config.yaml
encoder_drop_path: 0.2
decoder_fused_qkv: true
decoder_inner_norm: false
decoder_positions: "sincos"
Rows from block 2 of the text decoder of a small audio captioner, named by matrix and row number. Rows with one number belong to one neuron. Each number is 500 + 40 x the weight over its row's rms, rounded and kept within 0 to 999. All counts start at 0. Numbers have three digits each.
Before each neuron's rows are labels from the 100 texts, of 14848, where the neuron reaches its highest value: "fires on" is the input token at the peak. Only what is clearly more common there than usual is listed. The data: synthesized solo parts of chorales (CocoChorales).
# fc1: MLP up (decoder.blocks.2.mlp.fc1.weight, 512x128), inputs 0-127
# fc2: MLP down (decoder.blocks.2.mlp.fc2.weight, 128x512, transposed), outputs 0-127

fires on: "<end>"
fc1.489:455569473516459495511495484493506508470554500515594472482429545477449505426493566529472427454500510479513528552501426495484496483498509532404509508481465523572533504502528569503524563480524480452452451450530502566527454426484523482483497499521428571496463415491468495553428505498432540513495468499520435451481488528469471518489443539540507525488439476438554561443585466524426513511483
fc2.489:579485525506495523487502445544506541432465486500535527431534535571521504555495452528426516544429461475463438424494456563526500466518556506480560470536452495504574452477505524527474520504541486445433433428397500516483519476566472486453513480546498532517470434545498518518508464453472491495508481494576453452436508462547489545424510521514477534483503526535543453515462509501422506539415

fires on: "a5"; "5"; "g3"; "3"
fc1.375:484464534555499517483513436494466452518558526479512508534578426438500514548426532539554488486482462514543500485496457494589540540472533482505541560505522483490466551555536448554464457505440480468475445488504545489542528469486554520513527451528571442515468463504560501494518445549525529534509562502481569453490487532446574517498502403517485443491457454517548524470374562533449457510490
fc2.375:513466537465534463550542515603483458510554582529521546515542472461498505487444544530562473589443488541528476550432423519547508543449585508425571533500496570498481535580483520528493480538492488476533538515516532497475491470489433495501525451479484483485510481505491509585510502494439473554560474502504512528555471544443537452533567459587450495526469506539532498513459488584490559477502

fires on: "d"; "c"
fc1.402:481496506463547522473455463476520465490457458514463553509453460460555436491462456450553476473530502440544506515478445538459491462478490546540541456581542587484556504450435513564444520549513495459459535566547492524522449563541544587436524444527507542519434526472495501492536425497457530479537545555574468484458495532491480525463532514505517499408487596531484472479492516438452528487507
fc2.402:472549524513533506461558466557519560464436501499471490552513443471507470482487440434533493584511495475475549527494496488397395476496513436518491491536492549521532418481528474541436507527535510481556479573548499531496477519499531485510522513570456454480529454439449496504508491571585566467460508556533477420403509545581498487496486492538495515539471528453434444482535529474472501497475

fires on: "f4"; "f5"
fc1.124:483387462467491499494499437501510478511537488469569544461413504502487421489558455526457535514470515544516493446514493556515511450423534547482515479517486559510473533563557511492479447492579536408483445471532466480485563530603438485498466537507591501532484508480573516493485442453451462436513476466469573539490479457461488503477539521538486518508516523514456516531491530527440481408503
fc2.124:572496485482484499488552447440506512535481473499512565462505546491431463510545486481431556506508465516578543465495460537514464481461449550567525459524436570474475529548570513589421549459610565523500489463547495536487540526543464519507472506483544491456563511549506497494533521495522534474511479576581516535473466517553543515512542521502540474583540485570536489505499497479534485566575

fires on: "d"
fc1.511:537492557559474464469465485481518461458506514519421513455485501539479515396455483464465463525455559422541492453447517473562458435506513490527505486504509542519519518474515487488480561520467525540497497487486561534503560454529507492434449496504552551493585483508482457547568524513431435450486481598495508537519531466454490487484477529541559498561517583465464472480490501430450611491578
fc2.511:490563458499490492534442464520464436540509505489538463468461530560456448511475512501484497515510536475480431523452547437430458491456427450500447477471446497497462486453496500480436493477450394424527457470556515497451511503524499579540447535469504478486448506522465499603475516552472497465411446583510480464505506527430515439529515491445509555522537543526401491493499489463471546499545

fires on: "d4"
fc1.101:488582467473495496441505565489526537542463529536498492562519517622577447471458524437446532437481488510465482496505452510470544497463487524489530462477476459480481498447470559551480397476519536534500512545564549445553560485486493471478545520539444557500535532461486493428503445512556539445559468521533550443476492519531423508467404534557478499541489516466504466489455453481482511531551
fc2.101:472556448503523510513557473489518468430414562568543512515516412450508552520521451485490465498589507411474467551424532481446519438493517454491498520478570457488469528464486571511463491476526504475561535585538478476507470499514546503482490517510441570439545445494450377473491555490464507498509496548492495502480458593577514460474478521514468496518537472526475467501555481517479514454511

fires on: "b3"
fc1.200:461442470419579486490513508495493461549535438519538526490476467523513554451642522430467489460452518489448510469475499454493553450570548509504531529471471444504437511547476471456562547514480476441501455474495506503501494471518542540499494517412447482556538516505493399532510489499472569557481486442525517443472571461462402527494487469448528477534518511514546506457490549531523514508560
fc2.200:499539469425532485498513491535524517511502523544499443496491475528488548521545522483427460553521505591456579472525564481436582494507486465464516485506524523395408428472525502497532472513465448482580444517528494479516561491498491508497525620468500542526500453521587496464508485500505485571517572498503539493503570517498529448528440510481534489485499489567503532518499608532505426450525

fires on: ":"
fc1.251:509476510496402533563484505496532481486492533465506567526475536545475458460485592514522550535505450460516425471484532498504536478560494460480574467549509489520529504443468484501524544509483531478417449552495573465497370527544493500492514492504431482398573474520597541503510543514526460485430490457498445504393512502465521506499490480545508531486509528540527457536471469526481479508584
fc2.251:436501489493492443502537488459447474496437481513522459459440527488511450445512456491496462551505505476549501468505424501519489451514470476422467437544496465520462551492450459535522523549530465463390499528484449494486443511529464406477509494487372484517494502523609503532466530521588466434465517527478497544566499452484461502451406478521497521481496543494425509487468507543458472524445

fires on: "4"; "5"
fc1.267:487469492521428440511543488496478509541515547436497554581470497494501501568472461451453498495454558447462521522509437433517530493510463456427492508451575439529527440512532498521522522491487483509461520478591500486423541491495514510445527458496495441522552521531537378451479475560510448427485545463469521479536479474490462556525518498587529441421560515525462495519510518552486426532502
fc2.267:479523529492561523538489504506612471523610488489475435503413521501478423528529470515474522597432493515499550480435566547560490497524459457539531483517493502524464490586570511504461512539471533512450486549509489525498487484545502475442476534530493444438539465529560521481506582474565528503480496505491539498557462477485420550514540486540494595509499520557531437498478517506586503533495

fires on: ":"
fc1.119:543501524433481482446465567524585542551477485494526408500458512480454472551515501515432540504478525493444466464513584520493507467518419452435433456476502577499442505532477480496411494514493509514495452520483564469554508512473532523472432481431545563437490531553471491491483521553577495491477550555512539496505430517477518485443492452506435552539482533457580449492482523503539458537543
fc2.119:593473488535545484497515581457531454525536522510581559507518431482484477467519530482486527512473461521481535513464541488507542457461502513507458511546472518510509537479440475453488451562539534543508463552501571493524459503563547531447452577561564547496455545488529466470514583603498447501503554549526471482479447442545479455460520501538498513536538499431564514522516524457518487622524

fires on: "b3"
fc1.338:480455465422584548436510492451511446518481477522535479454513471525499545427519487445525467467485516457459468526403499527526503469494479493503530487493549448506395504509489472434523565463520454525511484450494526443498496429517547523475579504500473445530555465503562507495446464499480556590527469461503554465494540486518430544500470465441458508510487500537556480470475543502547449490633
fc2.338:463502462428594515511529497542533553473488544537476495463556498569520488470514490446516515518470427532460487513537510555550524485500437478519580458496488501495409510513539528516500551493507432562595480503517452535512575517491455512597552454445501522553495495601516466428492497459524507559402516519541572467519496510457517515494481482503531544562482521461538503480510551549490450458550

fires on: "e4"; "e5"; "d3"; "3"
fc1.422:462483477470532488439473526478481572476511493478532450525566559427496538479488583559454408536492547514479506405522487560527511492502546433466491473511454549620507506489468533520493518472514501457489504412471514606507571527496484519428445534458512503473549463470476438531483493486532508505530463526529502487496518509502503474478452512514549438507437478565465451434554456511452538449554
fc2.422:459559514508574425508519524580510503553468538493520468550537541474479486483467534446455513534482498499568422414461575493519514540488533515466533484452485567528514477465550527489500488519513584525569508490489540526499478473556450528460508566516476477562475464530447461485551479549463486479536470435510495566465603475551514494560503525501537543508515535545574612495562520476460511534531

fires on: "f"
fc1.26:510502435466439546486508558513538513504510530548500463552416409501543458499487462486543478465461464504465491584510551545432464489502467430498528530451480495592515438509499528486504448534436498522554470514596461471488502422525546496400571477483511556425499506496440514436554571514483496491478443489461509502477558442494477529476497544494565537473510492458478521458507490439464472478545
fc2.26:449487534464436548533456506482505510549523513511462470516485468507521498499503460505489457518478485410536493409482498472451376548443465465533574484532450532553500546436535457553419525564480540480505496487459483521489512484475456470569458408492479511561471579471468466508524546478420480492534492453495511563499529541488514463535501535475529574537482481445510487515522559501496493389437

fires on: "d"
fc1.57:535465536526446566512413518578485443420494528511481493507470457526590497484471471502421468438466486472565446523538571486520520533506575469482505499452486579546535506467428486500552513491510479500452483475455483488515599463447510491516434539567513491573514540513449522474520503475482490489473461510480454522491469511481451478486582505540486521447483584501539502563510541400497497484571
fc2.57:505472462505445484471395503521497448519422537555476479435490552454529528411499483470480540465439538436477532547503500400514492480510594455598496490460427453578469543486449490489591516514539494476491474460512554530514505522470508458534470487441489466480449521469511501499493497474499553555461470543496520437515493524516451530460487500518504448470547484484448500557511615486447499460518

fires on: "f4"; "f5"
fc1.76:485457534550493569452508441457455543569492553466509508426501486525531531527437480443474488453447534500540481516562501498482509558500503511496498531488570600513525487493505575541481512486500537476526395498531532491536500543566536508503551483506558548528610531468515485474415525515493516565438540499503546511500502415514447440440546486490510501472575581519493494457423513527465476460501
fc2.76:429498493555464535524480475491407478540504535626498584496532473526504465505478543464508412524485503542510485482479449461522505502512511537494447548468506559518461549515540498589517543551459469507521493536517468528527494530475509503558532374479536487559531430462455487489479460483479512415498491497492539515537481502463440509368517497498529537547491552537456520506463484496421526472554

fires on: "a5"; "a4"
fc1.364:457525483527511451495490507463460487558545451473491568544505411505538553489466560492502508540463526517475473499504489507561483532570533521439603493488501398498498592499536444486463492523458524476494497472481522475485543544510543518469486518451477530547441551537484504397435518449404546471499497490565485469516557472533479413459492476523487486478499584436486525533536441522497562490431
fc2.364:434401502484440521505493483521408530542548509523536504552488566438520513495473513480489467487536496550568540573471567594493461503506515468492508478553502421548483542491523520577532512471458528453518534447474496436526444479480484462471468567555517555461484455453515507506462450461449437464460487455502505483532515484574520416502543544445494491461523533469442488478411505519522555470460

fires on: "d"; "f"; "g"; "c"
fc1.196:553436471543442494512458401523562511536395507512513510494529515581431504493527511518506536484456465574516464506560535458495436476538523480548544500552505554491587549513534502520501440487504478559537440564587536486507481521481498503434442554510435530495530462492461517493496529543516538585515504534464531490472510488442510470547463514410519471461548522483564450502541478493454464557529
fc2.196:408522447483531506548459501480483485509511458442517438503536516566454533516533500488489510494517501477628455477425490508424520539443525465524566566557528496512418420476466437480514423518476526474454542485546536475513526463531460492513528517492474518541464564496468454527504533451537469531443493477460487538520493556482472504459528479458589512520499551414598520452485503517424518491519

fires on: "b3"
fc1.493:508522460445451500410581495520481462462486478500543492515457497538444548518468551509504489435503567528485451561445562479464485521556525476500532511450528426512509456498546496518441466477473441479519542468561533576482552486494507560475556540542485500488513440444480516488553459490532484550505433477438502468534485536530459473498485551536544410555560514551484416434467444541469437494553
fc2.493:470516485478509508515491473527466555486471525537478557460523487404592490543490499518482550497516517499486494538562423552490543519574440512537520476492478490502492485525518487514473422439470579503504486567473482444553560470470510555499554595527556544502456501587511517453518538468567427469426461492454439495464553463503526497520486557520473582498543531592525522513581506473499478519535

fires on: "d4"; "d5"
fc1.358:550561465490473545442503502561485420467560520517484504456492516430500483467440498567503511540577432551515557443490467549480511482543391514460525546492500480503520538497530440508517445491450488555425461529519501441482485477505538544508492456488489514433469497489479475563519490480490597467460484522520461451505457560441529453542486478544507601503493486537551523462512565479609508533514
fc2.358:587472479488484522475549431614514421463521490479482576496578458480528528457458534533501504466486511521445465535429516579501549535523438538429460474467490471490544514572590465509533468541520495469438548439551510507542500455495536531501552478499424454486506519525519516497460428517489518529450488486539522498541364527526515494520460483483507516495499468504511533550449459475486504557462

fires on: ":"
fc1.170:572584400492534452478496484474528501491494476565420541484557469508410486496493450496461520537481493529482525441472502433493489528538466544438485519456448444476469464466452482434495458559525520499442504548480503512474533392557494543518482493464559508500490516495461479532478448502537439452510535479394518475495484447532444559469505480485470566462506428525506505424489503521516467424550
fc2.170:549536514444506509494535509465445554439540532509497550449506493496560569523482478498484535538523537491481505429435496492489547490527469555449446490486496541495394499397508505478480469446544473499450497549551503476536459478585456533531491528517518521455467516590535514465517556544499386590541505443444534519512469498504508492544541450467418572478477479501518480412549477488525493487494

fires on: "e4"; "f4"; "g4"; "3"
fc1.185:472476517468456489549470538520518532481498515435479536473510553433457517511525439438500466492444488560512443567604464457451477449486502423506435405548485483532513514473483497466513474529481485397504550531474488450532451544551430469414482513466545555504511497576476484487457493529445514483465453484517575480427499490490547466590486508492486482540590501569480465467519514481495501520488
fc2.185:544474515489539553510496584469504527499498535484545482469384550472532435532516443465491474513469474471478410520527486466463440476466520477455416445517522462552524540517447413497486470500497471478557455501468508502477486475473440473473461570578541436491508555525484495458466511487472503459490514518427524446520508430510542516532476547481497417426575504561413521476547510460548457530496

fires on: ":"; "b4"; "e4"
fc1.86:600511476562583555512537554513503473539500421480512566485475398503491458521509550512514506488446423427432475488452495465515545485535545464600525539485493495552472495546518553513456478464505463518511523542545565486556492453509461511460531466442458554481509557538456456518532490563459475509434508542507505496565454503578485497514478462503450505459483501484481565525560426491476506535549
fc2.86:502539443467500515532454520536481514497553459441423513507473489531467401543504556512483417470488540534492505482521438497541560491446478481419544507584473532560453533561464510496504482488460464444608553547522518532534466507521498503500493543463435496465489557484486442547514478447546474533613535474475489447484456514512489431513526524459470534553507504552467486579537461458491483455555

fires on: ":"; "d4"
fc1.271:453514499453469472452464434546450405425469476441439415426404491532461477489541470466489507521523485546465465505456483500519544513471430546585555537470478485445415467498523484494477514519517527487458387470438470522509478461426533499473477517512544507489542551477440465497462520462534466518473512541478516444528482502500486483459528524490545515578418486571501463485483502488559459495500
fc2.271:454480527466533473437470477564413500415471509526464490525529516569449444528556470438512532484522503431505558532509496478527527474494488502493471513493485568536440528499440521539521414596546481497455452456479503505506503559444469443461473447506495582520462528568557549494474507511507553590609487458512485498489480506543518440483534522461492569524430493516484475546508472431455488489494

fires on: "d"; "c"
fc1.59:551451461553518530456474504558506457424486503519459555537492539510524474499505509465498452529528398403548431543518513385554532505523555491535504439530543575536554516503495452562511568494497451507458452455465492522478542524488444467487466553476472492492559558451551490478525482548496548416505477551496554448529485479515489533489571503479450447446545484534522481482472468421500484503476
fc2.59:534503439504513522475450482556509468452474470529452517536510491491507493466472518450413463493524515437524501565419484416569486430533513489538525446543530528490452441557482463569569543553482495517510467458459454581385594576500507543521455518452460496488527550468575506503490483528520561505508493465512489433471550519457497500489514481511496433512491548501481519481452467418446491497532

fires on: "cello"; "tuba"; "violin"; "bassoon"
fc1.235:569496490532516437514475505532530517544490492536575490476461512541444431411496481486553513437414558539495499565514493471547531484449528494449557478508488497494497561535512401494427472485470470460467490528515571447490501527587438488558425486552445468520493428504519494558548458538469517503484484552457549529492491456516479576471496474539500482510493528464514545580589516462479472466542
fc2.235:514430489452475548561571555521443473564469454488485483519472426473482494506454442516525592489492475491528519512458444495534560487460529532500553491463410559450486380509462450514463481418516455460557497520486490507496473514542511521456499546457485465498420489431565484481503480525547555409498500564519498485532486423469538574471552502521486498479490540484516499459487426516465525463503

fires on: "4"; "3"
fc1.33:542504490502536471467523477487473466481508505537446492467457530466515518492464471533525554426496447460440506525503494476501468580418604512476494443482552457513484590477501528496401479433427487519464453526522504548412466536461491489454554504473478498541501524479484558449514421513485505562501566510485528477473485492441488467570532451515447430565462525518519588573501474540461483541544
fc2.33:529556527485506535530552511488539550530481524426507508559399498487484556507462453524551578513508464486505486433572441441518527518485478490519509559458488529535509475517490491466497494560493509525500501542539489510445473525516475614514491503563512471453481540477513482501456477581527489523547472586496539480502511522473637509535494486534508540608521560552609492475501475457447494532526

fires on: "f4"; "#"; "f5"
fc1.451:473485527559562467470522509492501487514625468487502450460567557542476532521480465511500470503478492409541496532478534568503491522478492444501554519511462459475449545487514601467552496547534516540453495486515506482484529480510574485501461440473515501418494477411504496500538495512483438576519464588441473467429435490440419506556555517521528517522499536541413464493512522488457443492518
fc2.451:545461599443490543611490456510572416532577495509498457519574494556510525526530409537562559537460498471528499469468410489492499507454508461518557515536527526441440503465489449477487504564455462552507486527533478460481572438515521524540499582478535541459420436492507526490506521484518491513524510502449514543458480475514529505491530455468434512494525565501482469518433472491532516447533

fires on: "a5"; "a3"; "a4"
fc1.260:427499496492488485499499446554411516667584467511514499458469468501483513525468510477517545551471492505528459461477483473527475508497473416460558532476526486496522578440507491494496460483577501490476492453521548490546479534580453411478529519545507498498474572481491495429443478425454499543523488522513501449507517510497439388492479485539473512529569546428481483482498530527496470473475
fc2.260:455476472495473486538474422542487537570563518529501538498496519489485517504514472523455519564554456560557526511475428579541456517526496437575483508561526478516447548448513511622482503492534475445425535450491513473538563487530472471475486483539549434547542434503536522439459493476479465510545476513548544453531422556595549442523509499497497585492545513503518476516533459466490491523485

fires on: "4"; "3"
fc1.290:507527517481462444482492487484530487463522476478484430473417479527469497447492447508494495482550467490519502487550515476489555582450514525489476485492510476534537515456460487556499534500421455550478458474541500461448490514531519540486519503501495520439514508471474501530498336517433513562524540516470499397522533479454466482601425542529532519652544559524492507551512471527523495490512
fc2.290:480588551545413539497547484515489494494502522546564553455489517491470524495546412523526496489545482518496497556514478506524498528522479527493515475461518487412535476475471514436536451618441472567441472534494468505508439594507469516493509501510446429527410508454507472447460444468495489526494450579461495513539496540472572591559487519480537535471485466559521541449518521495553523467530

fires on: "b3"; "d4"; "3"; "b4"
fc1.213:531510458509503462504496499535500446515510528488475487444503594509555521492486527439484512511496538502505532488477518517510597514566510527463507505445477456442527531470541552446425454463507460550443517514442485508439535461531540428495509592507496567555498530503413473523549481525469481500521590460496558475466537568503451497444470501446402423559559510562494469496454461426518523520525
fc2.213:479546444444516484479534509504490489530390542483503540462574480559499487581521464539585506485531479445476479539504516512503550459453499483548522457503471473494496499489528570413512562502529491493517472567446546498501484533515501504508587479547491523501494473474434480537491602594487542433512448593453412508519471479532486456496494451483454439553551445520539481546515466536543485473510

fires on: "f4"; "f5"
fc1.428:521534516475511539501518506503549525493464483462479541576466495488536474503441457458516504464543523574488476508560419477495494431522574455507565542540518498549460470469444450496478543478474571508484520554490522536524493549531479350430538492480494533567558508482494583494525451508419467555485514497475491535533448517514523480438541451435501512557532480468493485486448570542539466504419
fc2.428:485454472549468548477486470527554503469561516444492505482492514507497521534467473489520496507581546522518487513563401510514453528482463505571532512560488469547415483508475461560500524497489475516495481488535436515541505481488455439465493539542508492465653488451482491559553525542418539469482536456449470509500424474437523519422523502448411497550498486480485451474483541505516390518491

fires on: "d"; "c"
fc1.441:517456479542479518481445489444470500451480501485462492497496526460407481456482539499488440540554431553563510509561475498524494473585513487617502516503554517563505544485417501501525542511443474488517457472517510445509472504481466473514455522443478522522551518487512456478502477566513502475542463567438529435483414533456550473468605475424435522541488549455478548464470503478462498512414
fc2.441:476530472568483507463458549496529551490525522453508520507578515482434463539471503491476472496549505510524494491501452445470515526520486497531550494460557516536495533580527543428587489467443475502569472536481429514501452513374463436578449528450553468509533560451522542471539454520530468523486532494407484523524521529524485581503585482520495463486477598476473539491467493468448509552471

fires on: "d"; "c"
fc1.329:572543428532479520445437500495507443509541461515459470468485523426518480521551457535485450485539466521503444461456495408455545469479533434483522497478430527490512499461485437491537495542482431482492498469539499493485541505423499411495425502539432504501522528455506464404505538549542580487560552477475488480465450515415509484536564507450501539478482470433534499566539515440496533445490
fc2.329:515553485503564469482507501521531526511452521532488461495534521481489597509476449529512544481556478503535551538509529430576482463504530450509493593522449425529498438578483509480584494528440508462538524484441524429440514537412513502568457494541452469446500510499505505444474502512539465523594475547590492424474492519510450540479455584514533503506478556508475549519475498466490508438453

fires on: "4"; "d5"; "5"
fc1.262:451523490500513490527463507536494502570487526466569486470538480492486494570485494451411531528432545573494500441488496518511493498488524507496487512484541519517600520451537516514511502565493502503414520462514499519526459450475498500472551499481523428498468459517538410468424574503549530483475484491536510549590467457542491502431461516426408487480482522531412508580430436523540583525509
fc2.262:514482462530465459548415498483437473536436534496516525576475420608540493483536488445450495546545472430510508484538519592493535488517457503511475527499512493440465475494534524423518526516507471429471447475551422502450447449507483494465474446478485521503446429474484468543494476569521511469445492471506534500536508440524551512545553509459471474447520567557452506455399505499433488499508

fires on: "d4"; "a3"; "b3"
fc1.464:516556553410481520423502438474467474383432462533537542475511507545471544464494496509554522570472498533454435504502489458526487420487530448474492508483528528570403573437519476561477454535487468516500496508435428464527424464495493504461522480518491577531451454531505502456497474496457482516482481488540480522560450476537536473539520541512493535552590571490515513446476472488511472501463
fc2.464:548541519474533545484537516530597503428541478504530516441581471517466465489504505552499483444475501546560445472464463506568425526545493493520505431482512504446484500510483563512494474585489462478485466454511553532549595522463492470534520512506519525550478499580441550507496518452535552553528487471532512482525512459464476507499525513557527478358535472493504462452531605471557510549515

fires on: "d4"; "5"
fc1.255:455550476554515464516473509524492499543514544485527454440555491514528521499423520496471449545464538543503522488587497494469515484472538502520502501443463508505508480454504538476449520541538429497444468383521467507447544414502452418393570524483498497481518475484538402499419470456456469473465417490522421488501483459475543459464502488477513538415464563458455529486504494509526493486545
fc2.255:477535539468441450538470478545489477540538541522552440519547532450497529434477481419405482530472457485532536478541463539486455533462499455477500458476474430490484532542532531414470457487475468518434446523590441510464583467511481480492468521477552449508456503497475471502523510568457553398427480496494475517479465447544512571438482455497539490554550537502502552527484515540452553514533

fires on: "d4"; "4"; "g3"
fc1.437:537475573441543518492461421468457480457554482477498464520515448572441533483493469519505487607520462526512546572438558518505457553445480504508488477484438539530495493508437433538486483498492562601441525492508524517550428468490465446506534530457481535474469539494470512480479445570555471450487494527490555490530486538477491467444515484493467550563503516517476528503449565586598520478472
fc2.437:523452603478487495343442481563432534538502470446506449490548465492519512496533482491567536596514493514573483578508530517530500508465512527446480503524499556443588495492518474431500457484505484572447493493518529508489513506513439446488557542479452518531429472564453496465509518532553490559504547496458498448528511480465513542496494503436416466522448511504496551458487484506524497539474

fires on: "d4"; "3"
fc1.386:584505518491438532547486497494504485477413567504477493497464518489497489491382532461459622544453472527479525486423484490453577486555466538503487594507500479593487494522546485514544442545481515529430493532527448466496491470425558563459533427466506544499483528519577511493488522517479486483542470510514512462451476514503571552491513532524515505508444498498487505519424490514579474517566
fc2.386:544504481496468492517506496596514501434567405436507537435539552488558465512462554499457498502419513548406567474432533527493481476503511541482558529528442527508516508553446524509421480529474512519478513499538500552465539523498522428443545478531432479537476426525567538502508570532522485465464464526446468560509440497478562510528400482451485520464508521470511538467436525522513483521513

fires on: "b3"; "b4"; "e3"; "d5"
fc1.127:474534411517501469458547438483481512497496576518538539508526474449552601516425483475506480497507494488514513567453470484459489494489555509534562492498517484564505460476512536498494519504528579498503458560558484493404465537510459542490578463490464463462543501418505487511374468516476486544465613510563486466491496464443452545448514517499524553442495556578509530465526534515474514491498
fc2.127:464553480447467457580516499536511497439428544511479522474525534511554471537435504429466525538480497503448554524457517471471509516483455476374476540507495575530483469471525547513518540475448458455502473559440586603548515527534541473512506512525605535528438377488477488479569471475449490455461476574538513487454516491444514490508455521519515504473463530526497498502509508494519513531484

fires on: "f"
fc1.16:537508449490494533472466474443464457501463534551555500468503465522426460554445432579534498476441496451492496485470476492507531504499486459503519491527463517548530445500522482490526508589479421514461453491519503513483492464557525411511590534448501506472496492516439436453458514536496529533587483493490535553461542515487460523482491571489532572534531532413529488539581521406386515493504
fc2.16:499478503514521463507479501516484507565511590532581520543498505481478507441515438536461521510514506467468485508506380423545466523462491475519482508489481468495471495531518472557591591555466406480565523497508494544451515466494488547527494470535534474474491560483500476510551522557469501528607485426580504548583518540513583451465481544474487496516509465474552481484548476444468432471541

fires on: "#"
fc1.430:492467496483422468480586481494486474486491504464430560475471511542447531578459460479461465563433385477442461494558513515452425528489476453418459490452535524427539518540560512486519498538496461492478531522494489491536566546455501512523513514422439538517526475502510539494491470461549541457554463437481472483482531465429507429536479504527421506524503429457421468560527510495509499503509
fc2.430:532527479513443367507508478468445527492546555543473551486414482521474520500452529519506515589473469527495530506586493539503447551550483481424463489497516540506499519544565491552572475512443525537523475542464455572529520572467472557512506510538457429455497501533513531498501447537549454454536483433556481471486496446472435493478494546529479501486556561524488449506474466411490544532464

fires on: "#"
fc1.152:530542512504507540504503455397467457469466453551503490490503443461532553545486451476571549468476502534552567518498537513517447464508483518527502558481499397526535547549471468460494480441486512525534479514449518430543500532479443432472442471452518515476486530527486519474521522602548501545463426494505508521541465446460497556441461542542486508420475470520508576515535563528470391495543
fc2.152:485525511485490537431437469509488507481523502507454457503461457523495461552528521503499485497479490460507482550402536551544453506563480508485580526485540405516550509554445510499523527524494486507483564491469484490491484547500549467419460511491552429444528451477451482423503470501479509514461436473436535507505504470484546511381473458566430471493480416489526494549564534569550445499588

fires on: "#"
fc1.248:468530518460513490491497458547476482491527472479501556482481484480487545495526469536442452567473559479504532468571532481525545522406551442563545504532496462490450527539594434493520566451521535467463526464469566523542437515525560523560483490494437547469425531456468516502536437530548564498593517484465468428492557462482532516555476465519519447528444473474487492505485599538493473553476
fc2.248:424532497484599550481527480505542471468528458457513479575470506535512517486514489578441492550479564495507523417540510508520541494431507429466515506513512527511493540501554472546526490542560549508487544566569546519516521518508538516591494516448474468495545576480505590509483448464506525508545499529503500513586530481577424577515471538479510529589474486480486560475422535528518547536485

fires on: "4"; "f5"; "f4"; "d4"
fc1.215:460466509453445489499545465451531467418582562549451525462502450499485472539455427563480480446473460475517494472482438511531491524479408495514494605506535490593493485491528479538446508443440489519457454499578529545524538488469562506483501497471472446451502485524450505489509523496442518501527479516458464511481504541490553499465519474568487548610570498447504557449442497499444454447506
fc2.215:527563536446503572523550439518446420488480461491548489433498496547502452509453486569541444568502490538514457457456570563440518474496485474537479505476442537485529524544550473475546528526582519466476504500518520439538447467469490507493557496497468487533568500546553498546553547514533523445396498430529475524501459543506545550454490512571537482480471502571578460496525444523466485471543

fires on: "b3"
fc1.194:536539500490527466498557508512445513556468510546531509502462481507558532448543569505553521465538479527342457513424465466501510439499523507550541514516507459539473432506551529501489410466509519489460537492556466425485490488520528409527537468500456495470458478441411500493450523522468564535548587486440498453499521496532448544443477461495496508539498557502546479449535520533502491481566
fc2.194:441482431518522428532545502502530487403437486481503484489437523522512486446513521455475501478502517572485475446511578482425512468486497579504514495495439472557523469471475534534454482437490471497607484484541479468463468497494565460582514481502535452527547444596504493482530531454469508528529526454520554452483486496519511438474453500595461501475459533415481455483499464538508466534591

fires on: "d4"; "f3"; "4"; "c3"
fc1.20:530465485390506509467529549555537517489515499510568463435532501509586463526492474553453477556472466503531507472482519559468487433527504577502478469429509445479535497526514498514446486510452559419449475529491506557493543504468556429450476504502525555500593497472497517505535550532503507479439469499524539556478513488472493487443515408467448608527558470440499495475529576543493525558535
fc2.20:454544498462532496460509467481475523495504492496525492419513489489478498542421498438532468422498458564455496464498579549490548487490436533539460514509501506482441565472508450477427478449450456441534512503533546426481533534484440452479538486493540442532529448517444500485422502585471534469463526485542523498409488473511552532489484526503462587465480603465523529434453517452507551528555